config.toml
arch = "preact_resnet"
model = "image classifier"
dataset = "retinal OCT scans (Kermany 2017)"
train_examples = 49215
image_size = 24
crop_scale_min = 0.5
horizontal_flip = true
translate = 0.06
targets = ["finding"]
num_classes = 4
norm = "batchnorm"
activation = "gelu"
drop_path = 0.05
depths = [4, 4]
kernel_size = 3
stem = "deep"
avg_pool_shortcut = true
widths = [80, 160]
label_smoothing = 0.1
loss = "cross_entropy"
init = "orthogonal"
residual_init = "none"
optimizer = "muon"
muon_scale = "original"
lr = 0.016
momentum = 0.95
nesterov = true
orthogonalizer = "newton_schulz_5"
adamw_lr_other_params = 0.0026
grad_clip = 1.0
sam_rho = 0.05
steps = 13600
batch_size = 128
epochs = 35.4
lr_schedule = "cosine"
final_lr_fraction = 0
warmup_steps = 270
weight_decay = 0.0
adamw_weight_decay_other_params = 0
Rows from block 4 of a small image classifier, named by matrix and row number. Rows with one number belong to one channel. Each number is 128 + 24 x the weight over its row's rms, rounded and kept within 0 to 255. All counts start at 0. Numbers have three digits each.
After each channel's rows are labels from the 100 images, of 14976, where the channel reaches its highest value: "responds to" is what is common among them. Only what is clearly more common there than usual is listed. The data: retinal OCT scans (Kermany 2017). In brackets: how many of the 100, against the usual share in percent.
# convs0: first 3x3 conv, stride 2 (model.blocks.4.convs.0.weight, 160x80x3x3, each kernel summed), inputs 0-79
# convs1: second 3x3 conv (model.blocks.4.convs.1.weight, 160x160x3x3, transposed, each kernel summed), outputs 0-79

convs0.143:138107154108095158112108143152106128136049127142087124116132137134121121158097117088135102186149160127094116185129124122109130122126137116132120133092106105144162121075140144142136133170140163137136099147158121118162132093119151133096103135
convs1.143:112138101137137145125085140122155124110105109091131166135111145118138122126132127135158150117134134117109111133120112100132092114095113154099095058137148111058153133124106081099144116130129146123130111142064124157136114138115087114078111147
responds to: finding: normal (79 vs 51.6)

convs0.73:159144134108181124139116154103146163089122137092158131124111148162114099114148131129164100109115117144118135142082114137205149134104133141096144090118113120121134105138147159183120155138155183104129122118150110103126122108131112137106085121
convs1.73:094118095131149124137122115147133073102149079160149135163113121126123114119128148093136109132131121141137117086169125131137135116130073093146095163112134120133111069125138074108105106121125134152133144135132106152090148138097157142134105141
responds to: finding: choroidal neovascularization (72 vs 29.4)

convs0.46:152182118140150123125112134125119166090133140116140144174101134082129118140116116116080118121115083163112095158100129111114119144112167099092131128179135109130116128093087097126135094134126096114123126108145080130174101104163129131093118134
convs1.46:094132082119105140138167119117107132110139135160172116101168172072103087137111121144112110143154134115116141114146100132137153116143102124139108141176127123103117092131084115138142088131150110150104127139088118139092121138113177113121144131
responds to: finding: choroidal neovascularization (69 vs 29.4)

convs0.136:084147134113125071127130113091184151132138136150100149152138143160137115084106159127159139103111156166129120134113119158137124180131144132168098124106163129121097106140133100174115140112123126077129106121145106163126144094117122168109154144
convs1.136:143154150100112132104098114134117140103115160121098173141166129141141143107107113125120140109140143170137147133092102115071119143088145107089104127140111082099124120143124122124145138137131126192163148121178121124100122154098128102139111153
responds to: finding: drusen (74 vs 7.4)

convs0.132:138111154161138082119152143151144125135113125113095112151105143170102123119159167146136128130125109106119124160143104123098107144093118151142095103105110122118122128127146170165094138159124088098127149183084092171111140144140093100136159088
convs1.132:144124116106136116118119140166145103132126122107099180169128109130129113117148123103115132125055120128083126144107087081110150117107104117130160148093117138125147132113135126122134103161134152146143114177111120117163152118103113094161161110
responds to: finding: drusen (28 vs 7.4)

convs0.92:111144086107109107119148100107124090156125136120136119130092118128121138083127106122092171135148115119123117117130091101121166145131148187078116097101122130133121103138087113109119173118117108111202130113138089113135118116119148073129138149
convs1.92:141136141153139143107106151135120090101110131153144131097119117152149093128107126133146174145142110128084148121119125188142102125079129097100114182145137094108125152111107134156119159119106093132130108130119100133112109108143173135115117101
responds to: finding: normal (100 vs 51.6)

convs0.138:127169154147148145155088133149138191106102145159134109108113105180144135090128171099146111140116140164121124141129121142142126203143132120137110111134125138147165104153154151154133140121144151093168111130091140117150122154103103150103140105
convs1.138:118103143122170112143111113121119137151150080115096171150160111139148140115121125138127102137097133185136102113119104122143147139098105134052101127119142115114144126151128146121125129143128105183112094132169145132122080141083082118141092119
responds to: finding: drusen (80 vs 7.4)

convs0.88:132115121167147157085122162120082166135099116102139132141091144132128144170153108135147142123104102150134136145123116119151133094093134110090101127108128100109127102131185156140077140091131132117126132114113118095136079089139102078102108106
convs1.88:115112105102112099086117093114140085123118079154107138153111157157129115163104160110158132155117107087141119109136143107145133092136078067137099125147106109117095066112127127143120105141078092132119103108120144164103112100142138124141134099
responds to: finding: choroidal neovascularization (70 vs 29.4)

convs0.129:124147150115128109125108139115160117107103189138063105115127118124120109140191100095111117176141151162119127136124077105110120150110116158138104092157101109125121113068120141127102096113132112119100109152112101115132102112128153096103116125
convs1.129:128105102128170136165128156129135101132078106088126121134138126098145120109149096136148123122137118113121111115111115130133106140086124167098101105142124103065147119100140118118172144150127074158132100117103145134070155108103093136100133144
responds to: finding: diabetic macular edema (83 vs 11.7)

convs0.87:106112156100126097109115148149090126133130120148112081117123115077119104139156113158156123148134136138125119145138135160102175142119092135166152133150167175118126129167087122142103135096124146155159151133105175131134095106163147139155123072
convs1.87:106146144130103130133110097140105135120124166106112134178150103142125118175129139125142102110132114137138148113141109111117142145181172136143153104121124136134082125154132099127099117104132124097114125088093117137129119132133098153078111126
responds to: finding: choroidal neovascularization (72 vs 29.4); finding: diabetic macular edema (28 vs 11.7)

convs0.98:088147070177091172134092172132123141147151135125122143176130129140171119133131124130105101131141117139132140090141173145148147146135177126100176156118137156116090180158132109173113124099163131111113126144143138123122111121129120120142135127
convs1.98:114139124116093133119157158125106155141129128119142141149143126127129107158103115093110108124121141152137113151117124117093140078137102108111100071075150107120092121096123111128088122137106128133081131162122120110114098100131103119130118117
responds to: finding: drusen (60 vs 7.4)

convs0.57:117124071106153133101141115089121164163130117124151097129125124115087163113154122130105126103168173185129150122117100112143162086152135127149079145135174131120170103127166112113130157139137094126153118111141136158136150118139091134117112102
convs1.57:127136134127120100140116132100116068096141135109108073112089141169078148152142126129119139127106109136126162101120158135124121154124129075102148068101118126122106086188134151119120126113099155134142131115166133116178142167102136106131110169
responds to: finding: normal (90 vs 51.6)

convs0.22:140113146129051096100140125139101109136108124146167113151131077118139140095094138093110111120128110115108165167097128136145142110121085120131149153150121140158152190143144132172141106106148104159103131075124129126118116119121130147109100150
convs1.22:120160115160150127112115140110154111123150124161115108118098138102122195159098147149074136117093106171150098115120145079161138083111106110096106063099135157094125162103100106134120113110141136141117164105093120161168112161130156107135133092
responds to: finding: diabetic macular edema (69 vs 11.7)

convs0.79:109067104123124179110150123170143090147143128132140106109105132143136124134110151141146161156150132134164144133126111148127158134160155147110116078134099122109067133121109123173167103150132155140135119094112123088167118162153109169123114114
convs1.79:105138159122155113121137102177161105128080120134124130132132165097137119114130142109090175107143091117134075114136089124143156129164131136160170124077097118132128164158131134145132121090115155114158106121071084132127132125105123139084116127
responds to: finding: choroidal neovascularization (100 vs 29.4)

convs0.67:099116146151119165151092123156105096122157107113106158123107139145134136139103165102130125147140104156095120117133122116115136059174146079119112101185108157146123145066133153154136130103134128129088134127110107118117122132102160117132095093
convs1.67:092178077127112125149123148131081153141156147109142176117103131113206145104113140172118105083128092131109119132149127152126129131145146161129155124111117153072133128119112167143116093126159119146121097149133132129124170102108149129156110121
responds to: finding: choroidal neovascularization (68 vs 29.4)

convs0.84:152132147094108136104110087106137134149123103109144147116144123123083141190091145113113138157152112118153146099129176141137140102113097149102097119163131097131132174118136152175116133152116178138117161105129106146111123195141133136104119127
convs1.84:101131127089103145153116153146192124146147183098114105129147114122143100129142147106094120110119095102110128107137106135130122121139131140152141145135125153141146165150181086125089112120155148115130145127089158156153163094170125108123136128
responds to: finding: choroidal neovascularization (99 vs 29.4)

convs0.151:120149107130099132137158123119123115134104138144130128122114072118122153155132117144092140145167129121102157119119163116143126144117127111121136151106103146156157146160126104167121082128165124094127112103090172134149131043105160135105079161
convs1.151:115164116160155162117099129115086095117102136117110128131124128130119115159116146161117109123095124141110130116151102117138147087106138139120090079133164116096108135100105117133124120125125138134139157119165121133154107127140134147113099084
responds to: finding: diabetic macular edema (36 vs 11.7)

convs0.19:100102145116144127103132103096125094180100136115098108154117087111124118127069158119107101149115136099133127100139129142147141169137161096109106113145137116169079091111149106151077141125113161131122101147118123094117134145186120110107123116
convs1.19:113155122123105105155143093107120150112137130131153135146098121126106162159112152093117114131141083114120100112111109145112125100106128103125115161128105152098180147114115118126179090145146174132107190127073131124154175104125129113140121119
responds to: finding: choroidal neovascularization (84 vs 29.4)

convs0.9:168119116127090135116141126082081081127154105126146120141166132093116129132140098105141095143126124116093114134098110141114117148120105133100143141107076119136142106158070148140152124138138180155111140126200169128099104124128128113108115124
convs1.9:159077125142177134151145113154128156146089116123153106100122131113113105157129142120128124118166110086099112121032116164159136138167128124098067152092113130145142139110124107097145142106114082138159147116101113175097123136142063145139096093
responds to: finding: choroidal neovascularization (60 vs 29.4); finding: diabetic macular edema (36 vs 11.7)

convs0.51:129095097148131115100084150110138132127111132085110079129090083154109114176133141109114121142143172108132117120112152083120148115176082105124116129134145106105099149141125120113093114163106139117125136134133064133170137132158119144143089135
convs1.51:139139153110077115122088146098136096127166124132136121123105131147119148141149151119133132126139164149112136115105104119158105144131065082178173130097101112159094078132119129112125117127103145142101102140127139125139186139121104131147133148
responds to: finding: normal (87 vs 51.6)

convs0.82:134120109138152145153110132160153114129092138178118115160126129199125093077168146108134116129121152132148145178148150127141136188123125109123102140114124121119147105146145158168153143122151083125123114174153126129146148134133160153089104135
convs1.82:122111085135144106154137149125103114173130101107123200136124161129101106142131124105158117115144098111130098127076153121104131146127130113103085102127132121109148129106128132083118102122121102154167123099146078153155111127127075137137079157
responds to: finding: drusen (38 vs 7.4); finding: diabetic macular edema (33 vs 11.7)

convs0.3:124120096114075120142093160091121088146156127153150103115073087109167121121085196122166150127098105113135104143113146096111128133132101113144108125093116101137143133097083124104128099146127109128116136142129116137157141120122169126093120137
convs1.3:163171145119108095121125082128155115127140151109092158127144097106144135099086135157115096078134083152066113129105130144199141125137136120071120136074122159120118138090093159167132105132140126105147127164098071134181138137118130097116157134
responds to: finding: diabetic macular edema (47 vs 11.7)

convs0.135:118157105166176171126155146118113111091127120105110110146140138083161105087089164092111109129117114137133114117141170148107114104117134152114172141139175134125118146108092094123075124141102136143139108180145115122149094121126112104133108106
convs1.135:115126157114122106108140109121108132138129092147114101121115155145081125141122145097112123143171125112107134140119109140109112148131095120104112141131121094088135119155071113158162127189111141121152151090100140072111147137098148110132121119
responds to: finding: drusen (27 vs 7.4)

convs0.114:139185128152100165104099171148122136130100129141192124156144109120131109141062110122123125161103090144102159118119121124098093156153109105137192097149113122145108080133141107097108137127120152114134121125095145120128129110125124109142139115
convs1.114:060126136132096141124113123151102133129093116125152151122147136130101147146121131139149081083185157165107139137166140160172152114117103130140114137085167142147090087129113107155135110167108150166117140123114116133136129102150127127153133117
responds to: finding: drusen (42 vs 7.4)

convs0.109:109117111118142147091132132092065131166131096099124110142124167138100132093129114102138120134137151149124146145123141128110174131137119110105135152119121066096151093108144097106107175106099145117136095122077120124160102112092137176151114112
convs1.109:097089164083137118134122105167144085096118161133127075119115135136135119171161127121125141129173147147166108144095142097138104150140103132119133102113113134122090146158097156172116109102096106109100110125119111121101082132110116107127120137
responds to: finding: choroidal neovascularization (60 vs 29.4)

convs0.81:089112141192132093147108103164127148115151123146162117140117118182134114137124149105113087121125131115116148151139132139114165126149139143095149135089136113118124141192130130170134165110107171089109091124164136160114122141146145125114174107
convs1.81:125113105088132118143148148147115141132145122136105180124149144118140152151141123114126103131120160124146113134107116110097111152122093124088107076143186128126095088105138130108110144125150111147117117154174127134129057104095093106115126134
responds to: finding: drusen (70 vs 7.4)

convs0.17:113122095128138122102091155104117105143119157131105125064147128138118099121122069087142144139097107155164127102139097117121096094142108123054132142133146095160143108155141124113127134119108114128121134078146178155124110116147139148144107154
convs1.17:123097107105113118123126136105121103115118166132123110090109128140126150096145128077135123121142147144166131104154174155138149123070079101109130102085120129124108139162137165123112117114127160130123094123175165149166085137108122112127118138
responds to: finding: normal (79 vs 51.6)

convs0.43:144111120128141127124117171158090177176138115144150102109125151107124149185163158127148086146105135116156123113134128158119183146166106131089121117130123120137109136081117127116121183115114106166149123124116141089153134146153093149162136127
convs1.43:128142158123123127131151110165130129124150120120147148141113130147172118121154118125130138147156083102137086136123102112130157121135097128150163128142098102161129158141122131141117110116089137155137103098084125129121128140134137128124139107
responds to: finding: choroidal neovascularization (99 vs 29.4)

convs0.39:117107107165112086151065126081098133162130119108126106116142105145114137163117135153110132111107116111210123132109122162138133131148116145119134116109100139116109142138132118154187130062130155137106127128088098122128143136145157105152112117
convs1.39:163125101105128142124113095134080156135128162103126168143155088091147131138170152101118139105156112084129113129152133141102154124134153129180181121091084113147123121107140143104132123095112121151131139084086140091131140141136123133133158102
responds to: finding: choroidal neovascularization (97 vs 29.4)

convs0.125:144136107134105122160146100128150093165129133122129142095164137141127074113071118093150150124099132120125155146121129163125105164186109130141124114111115101141131107199115113153136150117126133137111056116150161106122106144117146133109156125
convs1.125:082082118133165160107112116129157114152112138189122211137114139126169103165141122099130133110142157125145135119110113138126157161129079156140142118122122129122101132089127161115101120091113140147156132169125085117124097135151115135118135128
responds to: finding: choroidal neovascularization (86 vs 29.4)

convs0.144:104103136143162129135110139112163164185100089130116106166108090133086167143098146109136130115129137109157099121123104130129100118153127117139138135083127095129122121130122110112091109127114092110186127111108144114106195111143081107114118112
convs1.144:135171172154095176106123085094117159088143080134138163125133121115111132148105111094127140140137094177106130088084108138081134129126106123121137140099133149130171144126116103070134096145100144093123114124112122116123109132115112114114093122
responds to: finding: diabetic macular edema (90 vs 11.7)

convs0.124:144104106118144119077127130154126131167130108103131111127137125106124181124142054127095137113137106125101122135134129107113088121109127140129141156139080091147111135156110140116157091112138172143113111127141118117066138169126130157151146067
convs1.124:144079132133158165141129102123157107142088136103150105121128158097142141128100139131136143144120142098154110133097129111154123107121152112083159199104124091142123135137154114103139124136103113125136102115144096135116137118102122129115133092
responds to: finding: diabetic macular edema (85 vs 11.7)