config = dict(
    model='image classifier',
    crop_scale_min=0.5,
    max_grad_norm=1.0,
    adamw_weight_decay_other_params=0,
)
Rows from block 3 of a small image classifier, named by matrix and row number. Rows with one number belong to one channel. Each number is 500 + 40 x the weight over its row's rms, rounded and kept within 0 to 999. All counts start at 0. Numbers have three digits each.
After each channel's rows are labels from the 100 images, of 14976, where the channel reaches its highest value: "responds to" is what is common among them; "peak at" is the part of the image that holds the peak. Only what is clearly more common there than usual is listed. The data: retinal OCT scans (Kermany 2017). In brackets: how many of the 100.
# convs0: first 3x3 conv (model.blocks.3.convs.0.weight, 80x80x3x3, each kernel summed), inputs 0-79
# convs1: second 3x3 conv (model.blocks.3.convs.1.weight, 80x80x3x3, transposed, each kernel summed), outputs 0-79

convs0.19:503463492473504447460518511496485493527488481533529460433540483448555508569549459480560546582488478423523479542523507459468543504475514461522544394411505511479451519516468486463519510460500542475501516459441494527457438427482494578420528453
convs1.19:438490400558486476429539463503495458558547537449523476495539499490437482520499419595520441431518491467540526488513459537459569510497478459471489600532528492522479477485506462506521460439496514577536518489517501489501588546461465487483504511
responds to: finding: choroidal neovascularization (94)
peak at: middle left (44); centre (42)

convs0.24:488520469506445453528541439488477448491481454543423490417533449444491483509500483464569479481484481447536452484539494493482498498488428494492427514537498518514425526445500498542552516464413533454491461437398444536467549514494506516446555467
convs1.24:461506549524481490478504496453522402502477506513498494525549566502549447504440512564546546490509419463533512487419502429490534471522531454568575474533508488471490442460490490525571533505537538520490489499516483476568497553481603486452413511
responds to: finding: choroidal neovascularization (92)
peak at: centre (63)

convs0.46:555442499511401494432501485490468469511494501503516438487487400426509524445465538427548561508465444533564484550476517477533491473465449494474471558522487543545577567473474458537478487507482450528503498431440523491457468515503473430488472487
convs1.46:540542509449448495509515532488495425447495517513500533522570518482553467488478511510497463441473447492488539503530577483468471468543481497643511488497467491574525489537511528462498439422531502541445554503456464486522539494482519487456625522
responds to: finding: choroidal neovascularization (74)
peak at: centre (29)

convs0.49:437524461464523466550409531490491464556487519476471437534469466526444513491433483434526477534428483444491561455455472559469558516472477509494410510502525433471536460437505471504481494521475433503437437475558503512518502445469538455506444475
convs1.49:481492397498513484511511525396486512477463524445447583527509477437431511571524490532453490462507452506568471472497481510483527481413501509510507468548515512473467449486575449448475483498539480636536505515540466514548530481495492478501467512
responds to: finding: choroidal neovascularization (87)
peak at: centre (55)

convs0.29:506581565509511477454519466469504443445481468481470487523569503550453551553501420463503448516460453491514543452506532484467550460443524523545573523511539472485479451425455448542451479426501446449530512466484422448455516459455494525503494484
convs1.29:477524439452463544484531467460514511430489505522448503472524545481424457483452461508569461483553531532567503526483436488525462549514455479492463482461463507502501413411503561445500489530540447563514523541567491535531497556443447490425467488
responds to: finding: choroidal neovascularization (79)
peak at: middle left (31)

convs0.51:513540438421485554425463533543511455529490463491483482571475437523491528538463458461518456529544476577543517528481526519467457437471492499521507465525497499514502539451484480471530453517448567530473437498473479466474497440533445410394452525
convs1.51:510574402481488570507508535466502520408478527459472537490479511528480468414463476443450500458527488457511490500491583489480474525490515462599525527516517481462500518474528528522515476429602489446509559490434554559493484462454513489534460475
responds to: finding: diabetic macular edema (55)
peak at: centre (37)

convs0.17:410527434477447447484481504361548505530523452530504494459479433523419538458547526485468542500514498491512543489491547475478440466487526485487509446493545482509531513515542473460564456508507544432548548516553439424465446527521497490467499498
convs1.17:481552471447464485450486530534515561520609498512607497489464483426524481540536471490481496488551572520411489493464492496481564458476490516456458523561497551572563515454478426428489537524494507538468513491452570511532485479533475499509516481
responds to: finding: diabetic macular edema (54)
peak at: centre (45)

convs0.44:546444509456467444431528436495472404544495479505516418528501389482479507521467468468540480500398480478484496508562484483455519529442517465432472487511514537495484428490452467506425504503498476498581493537554521483451478487478559531490472464
convs1.44:586509495498461524490506573499496395465492518494513536472503532424487473477503488544517491520494493531487509640476530506504483540474515443610545511503462476584537481475491545484536477492509436438460574545513476494534473486499476540496439446
responds to: finding: diabetic macular edema (72)
peak at: top centre (61); centre (28)

convs0.4:444532494524467527503552505560536454460503572489535439469454482415505459563486472521483510535452436458470472494508475541479495513578500512537493515444438547508491506432478470585476509476483545492487555535449532500537504357493511513450521522
convs1.4:553433473503424448460558579488414497507486450459457509584429495421559471490533521570506520507511489491448481525499548433520449448470473506495525549454490521510497495489548457467552528474495459545519423459519578465479483472489458490493510515
responds to: finding: choroidal neovascularization (72)
peak at: centre (46)

convs0.31:469533455506471472482553486473476477572445496480543514552567477521510416445503468495501524475457469544507459480486430519422409522425512449517512450528540554513467476503496519467454538509466467463556480523491500446378448489483457469447477513
convs1.31:522512404494503476473439509537454502497469556535474472494481565474512493515488433481495489496470522528451493524500536609510466460443510549453431567525479546511483521455504511474435546515544494394564558446456452513487483511534552503549570518
responds to: finding: diabetic macular edema (37)
peak at: centre (82)

convs0.13:449561557485493450455446453519530479523445541487485477544450449487514497557525551464538477493462573548536414472561486459507559481518468504451457489418438473596446484513499541459477503524491470448545483460480492541489498513491402499512491463
convs1.13:475527564441545521457456520592483500548481493460550556509502452510523394483489484512461456576521483469482538505485485526440524525476386481537532476520443465559435464532515447502465474460487501507563527522484427476547538440493490512523488454
responds to: finding: choroidal neovascularization (91)
peak at: centre (50)

convs0.9:437463543455454443549550476464529470494412517520469502418455519469468481571527485445490507408560527441509556490458456440487486497423534447491492506506445473469492430539465520468521499512476468475517460524555438538479494486485503457421476485
convs1.9:531521492497410449484451530530441482532472512530529461496461503478539595459558427473479501478504493505459460547511489473538464483525464467520498535560474477458545492477528536525457623502583502521486566410504513492558487502465526532457442450
responds to: finding: diabetic macular edema (44)
peak at: centre (42)

convs0.41:452497503483491483480514483475458501584535518536419461495524493476553499521487495535512546488440414473445464532513451469498472520519507466459567530426554590495476414547430475448483458493545497493464537503506418483445474488454423447521466488
convs1.41:568474428484473439544523507477411516483442411513493485515457490506484541536577426488520499525471509530525513490566486535492453447477446513543410515498535518514480544409547489470532528522541475532498514413545477468462434493482483546540464512
responds to: finding: diabetic macular edema (62)
peak at: centre (37)

convs0.74:499443457460504576508452512517474485513503521491458467485497491461519449539454499408392464511468451477502513507530491482414485433491494477474410456500476523484524504442499502470491478500524435514561595464413413504515474539528507443476464508
convs1.74:455497527495412515512474503510531526405521485477442536518448491460475490450466454496477485514456486503468454457428479433478457504507556508417539453414409467482458442495491447485476490505442514423476471501523510488528406496529456528474552501
responds to: finding: choroidal neovascularization (63)
peak at: middle left (27)

convs0.30:509434411503474529470528449519439419530494520486500520530493533513536487517450521511486512522521445533531522508498428476555500536510446541431506441484469486469473433443536477463457482439488466482478520458479468470416489431493402491510406444
convs1.30:476499546469454482532476482514525494477554501490509480485450442472443435480454401441493441521456539604498512512487495479459432440453526515412540469483424483464472497546460473522539506530475514436475468469459547477454423535491466529463534471
responds to: finding: choroidal neovascularization (69)
peak at: centre (37)

convs0.0:578436500498519525444543571472420547533484480535474434482451458455460466508506491455512490542537487506520556504594506514462469463531517507448541476503462507489466616517457525513492506523442586555521461482469560492528523447522462446497482456
convs1.0:505540475456480506472441443478432457518525480449452467399436546551487540531470424567483543485454485565574475530506567538480487456536561505484552528478527497411478485491525501498459486481458514464531506493496435507464435497496547532455491556
responds to: finding: choroidal neovascularization (91)
peak at: centre (50)

convs0.12:527497517493508481460472489463519482560390467399479499575441418490476544483429470487521493491495531485554519506392467537556501562547549451496530493485490433531467464518503518515428536550490457510528452503450476487475559466515473480500449490
convs1.12:558514561501536511438585495498457603511495491403496461446523485520461501537469453572449495520484514497465483476544542512535539561435506497568438544487483463511528498447458542469480420512483525497533499449523501557459524461486522457432540477
responds to: finding: diabetic macular edema (76)
peak at: middle left (57)

convs0.18:470501518509531449450486515495498480570509455578491445479395498455458539503558487436513497516433479434499525464520485511471484436443471440473437484534530548505472478457392472526447521444496476536499435499557479460515458492541500491530453438
convs1.18:484443459484448517546498501437526447499482469486489455465516486487504501455513489514525487528532456492563502544565469562466452582538470507514495480586555483405468520479539518533496521430473466593445475465539505475448558458551503491482409451
responds to: finding: choroidal neovascularization (86)
peak at: centre (46)

convs0.32:467450476483485497549493501463572519567467479524431448509464432565446457537459504447496552450495481488542463504470430516549460465508491453495569499432544408510478490490476480463437526523487425430525435478470532518423509472453512499512478495
convs1.32:520481507526471496521488506516473498465488497547400522506461490469505538511469511534504449492521477485562441505542513450552489562464445457526492538478446554501492447515471561408464485446492459499589537417551481509494530453467494540458440618
responds to: finding: diabetic macular edema (51)
peak at: centre (45); middle right (33)

convs0.25:448474410504482479490483455536452583536531545477477484484522422499507487480493540527467487434502526524474475519563551496469449458499545443542476510450497524464484494495472471556460523512477502423461485510412479476518515453516493612384462490
convs1.25:479439431492584509462478507463505569508505493474513454457448495576501550514478533556512537530598571502547530466535527452559483511538468462508504488433513494511434491471461479490443472450591394532481470485529510505503538515540474531449499489
responds to: finding: diabetic macular edema (42)
peak at: centre (44)

convs0.60:520513527463497467530516441510499474438506490499493519463522432399508453483513567516453474474546455522487533478461550442486538449491587468503455601444449548529529474457505469483482429500497535442465459532515507439534452396493535510496520511
convs1.60:527496425503491498469509487428471495470484534474474507563491507487546527475512447539486465492469525465460526527578493490454440479535516506446418486500518456577430567582533476463485524476541506535497450393489580510478503415436510523473466527
responds to: finding: diabetic macular edema (78)
peak at: centre (38)

convs0.70:485475527458498492493482461533475453551431422537473476489545433540512500358434486465565457517451454499483465464484469524478447541474488483486443482448519470489472558498454475407478453464498490479525513469484466502466528430496514467478441440
convs1.70:506485347488455447477518486507484608511478465509558460525571577450497536451536522510480530491495512536493463511549468534514460504398434435538488497550501482510515506489509478480512558514471475443511507432479475513514547517523527501566495465
responds to: finding: diabetic macular edema (96)
peak at: centre (63); top centre (32)

convs0.26:502525431480517550444458499456477547524487538513499437505464438490492522480542488431551517530477502505539536502448474508555532467522493471486396460485524472517414494491485534448551441515483549553505437464479444437499477499423382538479494486
convs1.26:543548467413483537483433545482439455561552533526462565441495505528491513613464464549506478530446470566537460491468492501554559522479506476457491464534484524439555506475424486571442498501557524443503503463487458506507526481488520483547509533
responds to: finding: choroidal neovascularization (90)
peak at: centre (63)

convs0.79:484513442491496530528452533444534467392510527548470490382532475483464470500509564486570500520437509493574541479460493500449559500438525471511429470502454526480530556472542455461483478430481479488463459484494580552461476485443506498492500465
convs1.79:508478518464495523539497527530516480526467515585489489464471487577488515480460520559501500514516497536616553423491465489508554547513486488487456461573529448473584475471457469514504551493501516551503530533458591430496501485482490534415451588
responds to: finding: choroidal neovascularization (92)
peak at: centre (61)

convs0.62:420573532497467510436497464523586570548520518504475521536544482502508583534494475475479515498507478541471500470484499433459485427502432420469567531530554501484530494456519504525535411515563532474473494499496538485451458523481406454528447494
convs1.62:536462407521556468490488526433485472499483469468526492477411538453430529512500537544497492444531525464457470538514509491514467520406510454506450436492446477537544545488463508455452458479484475439515523459443469504458543449436518493500434411
responds to: finding: diabetic macular edema (91)
peak at: centre (71)

convs0.53:496536518494388446525498519507527536517485444481486458474484458515490506463501509484461526482504425564486441569465432483519495486517422452575464560459468474564483509484515491475534502546526461540467472481440479543528567429430514453531412494
convs1.53:497521548487500606567463481489460536533476489455503506511527475502399547527473539563471501494519551442546518513546507433512504502503466450468461517518458495540595508514550468526455407436512506525430514425481439549516530482461455517522500536
responds to: finding: diabetic macular edema (43)
peak at: top right (33); top centre (28)

convs0.16:475494464426559512476401512532517492443494530500498505417484526515492436422466555524476467508465493512585492523543440508432510500492510486490609473531488536524485488566505490440504483489504580448537457520491437470462478468484455467434493558
convs1.16:528542504527521535509643473461512589421516473480502500535476525479572509534580493509480507476500441442523464515501486520481514538480481451439526487461460494563421458533496492547505499503465527522428541510502486531532577509524575510459448460
responds to: finding: diabetic macular edema (28)
peak at: centre (50)

convs0.76:471523482491461492521534464526537498470496498512507479552563424502471530508482424434476472476486481483434465563483469501453449469450530484579516424478498506440415517441567504562538555466543503515561461476498477486480509561505475437410469446
convs1.76:478561459537511525417445484502448419552532564486505477506512505519488478471484469515504519516479452478502432484572540476526487476520479458539522497527528478460525536574468432546487513453483566477432548481554483495514538623468437474476422516
responds to: finding: choroidal neovascularization (74)
peak at: middle left (28)

convs0.43:463488541483528457492423443447468465522551520454451444500539479490494479524469509524468595460510502500441446503450518541551462498470523466446514467519522475539428514508516509489514444469479563505399542504484529471380431565499491492518473546
convs1.43:537436413467458486459532484440438469493509536488526522465472570407535469398557490487444528467546445520458453507519535463491455494506466511508486499520483510541528539474483427450502572524536489547515560497507515445420463502473536506559460495
responds to: finding: diabetic macular edema (72)
peak at: middle right (59); centre (28)

convs0.77:515597505479498489515445488472532532502444445435485513485438448548472439540463495510527549458514444469492517487445411581472527505511457516486504546475448459509449502547482502526558445485517439469453461470523414454468465457445560523539472502
convs1.77:458472494505523521554510504435444576534459509506580537516514580394508529496466489572514487465526482464510504533449544502553522477428489465449473536465465489558558565494511508512529500499521487495509414512440467539561492512449549457484432549
responds to: finding: diabetic macular edema (94)
peak at: centre (64)

convs0.67:508471493438430511509557465576502537573473487509472468414593482437459504540486470479520490493473481501491524493464480550475520552531405505469435447469422481449458505492492464519553540432471475545431505478444488516483530518512507551542505438
convs1.67:447500566464469498479495461528543446501505497491451483507541529454542568532458544566507517516486388596576498561439469570485523488552567476476498557539545509462523510513510480538533473480460461538555445525519478477483513526508462499569438504
responds to: finding: choroidal neovascularization (99)
peak at: centre (57)

convs0.11:506520513448438458452472545520490543514507418513507502484589532487463492457497518504545481507508511449471503462516519466465463525513425491522589542450478571495437509431447497496573523427472552542567496530517477451526559434476438509458464455
convs1.11:501487564506498553537530622545474443444560429521435529432499506476462482549523474624541508485423487534449506475487496487471505514553499484438475513471531533427504503512504464479484520495498484518530481400487523427510472544503475491499473496
responds to: finding: diabetic macular edema (39)
peak at: top centre (34)

convs0.64:434485535444508536457396509547490490491464415479470475449497501485430479529411538463477500515476544516456464463507467506491504487512503429523508490441537506457463444491527470413506449440450494477502471460469561458426493509508525536528413546
convs1.64:446420417529475518478458532467469515579514463571457460512475483471489542522537510429551435454466536427518478490533474459537476484517509460467426461512524453497517530507478477496488630468492473519562504431490517490524482439471544452501523477
responds to: finding: diabetic macular edema (61)
peak at: centre (30)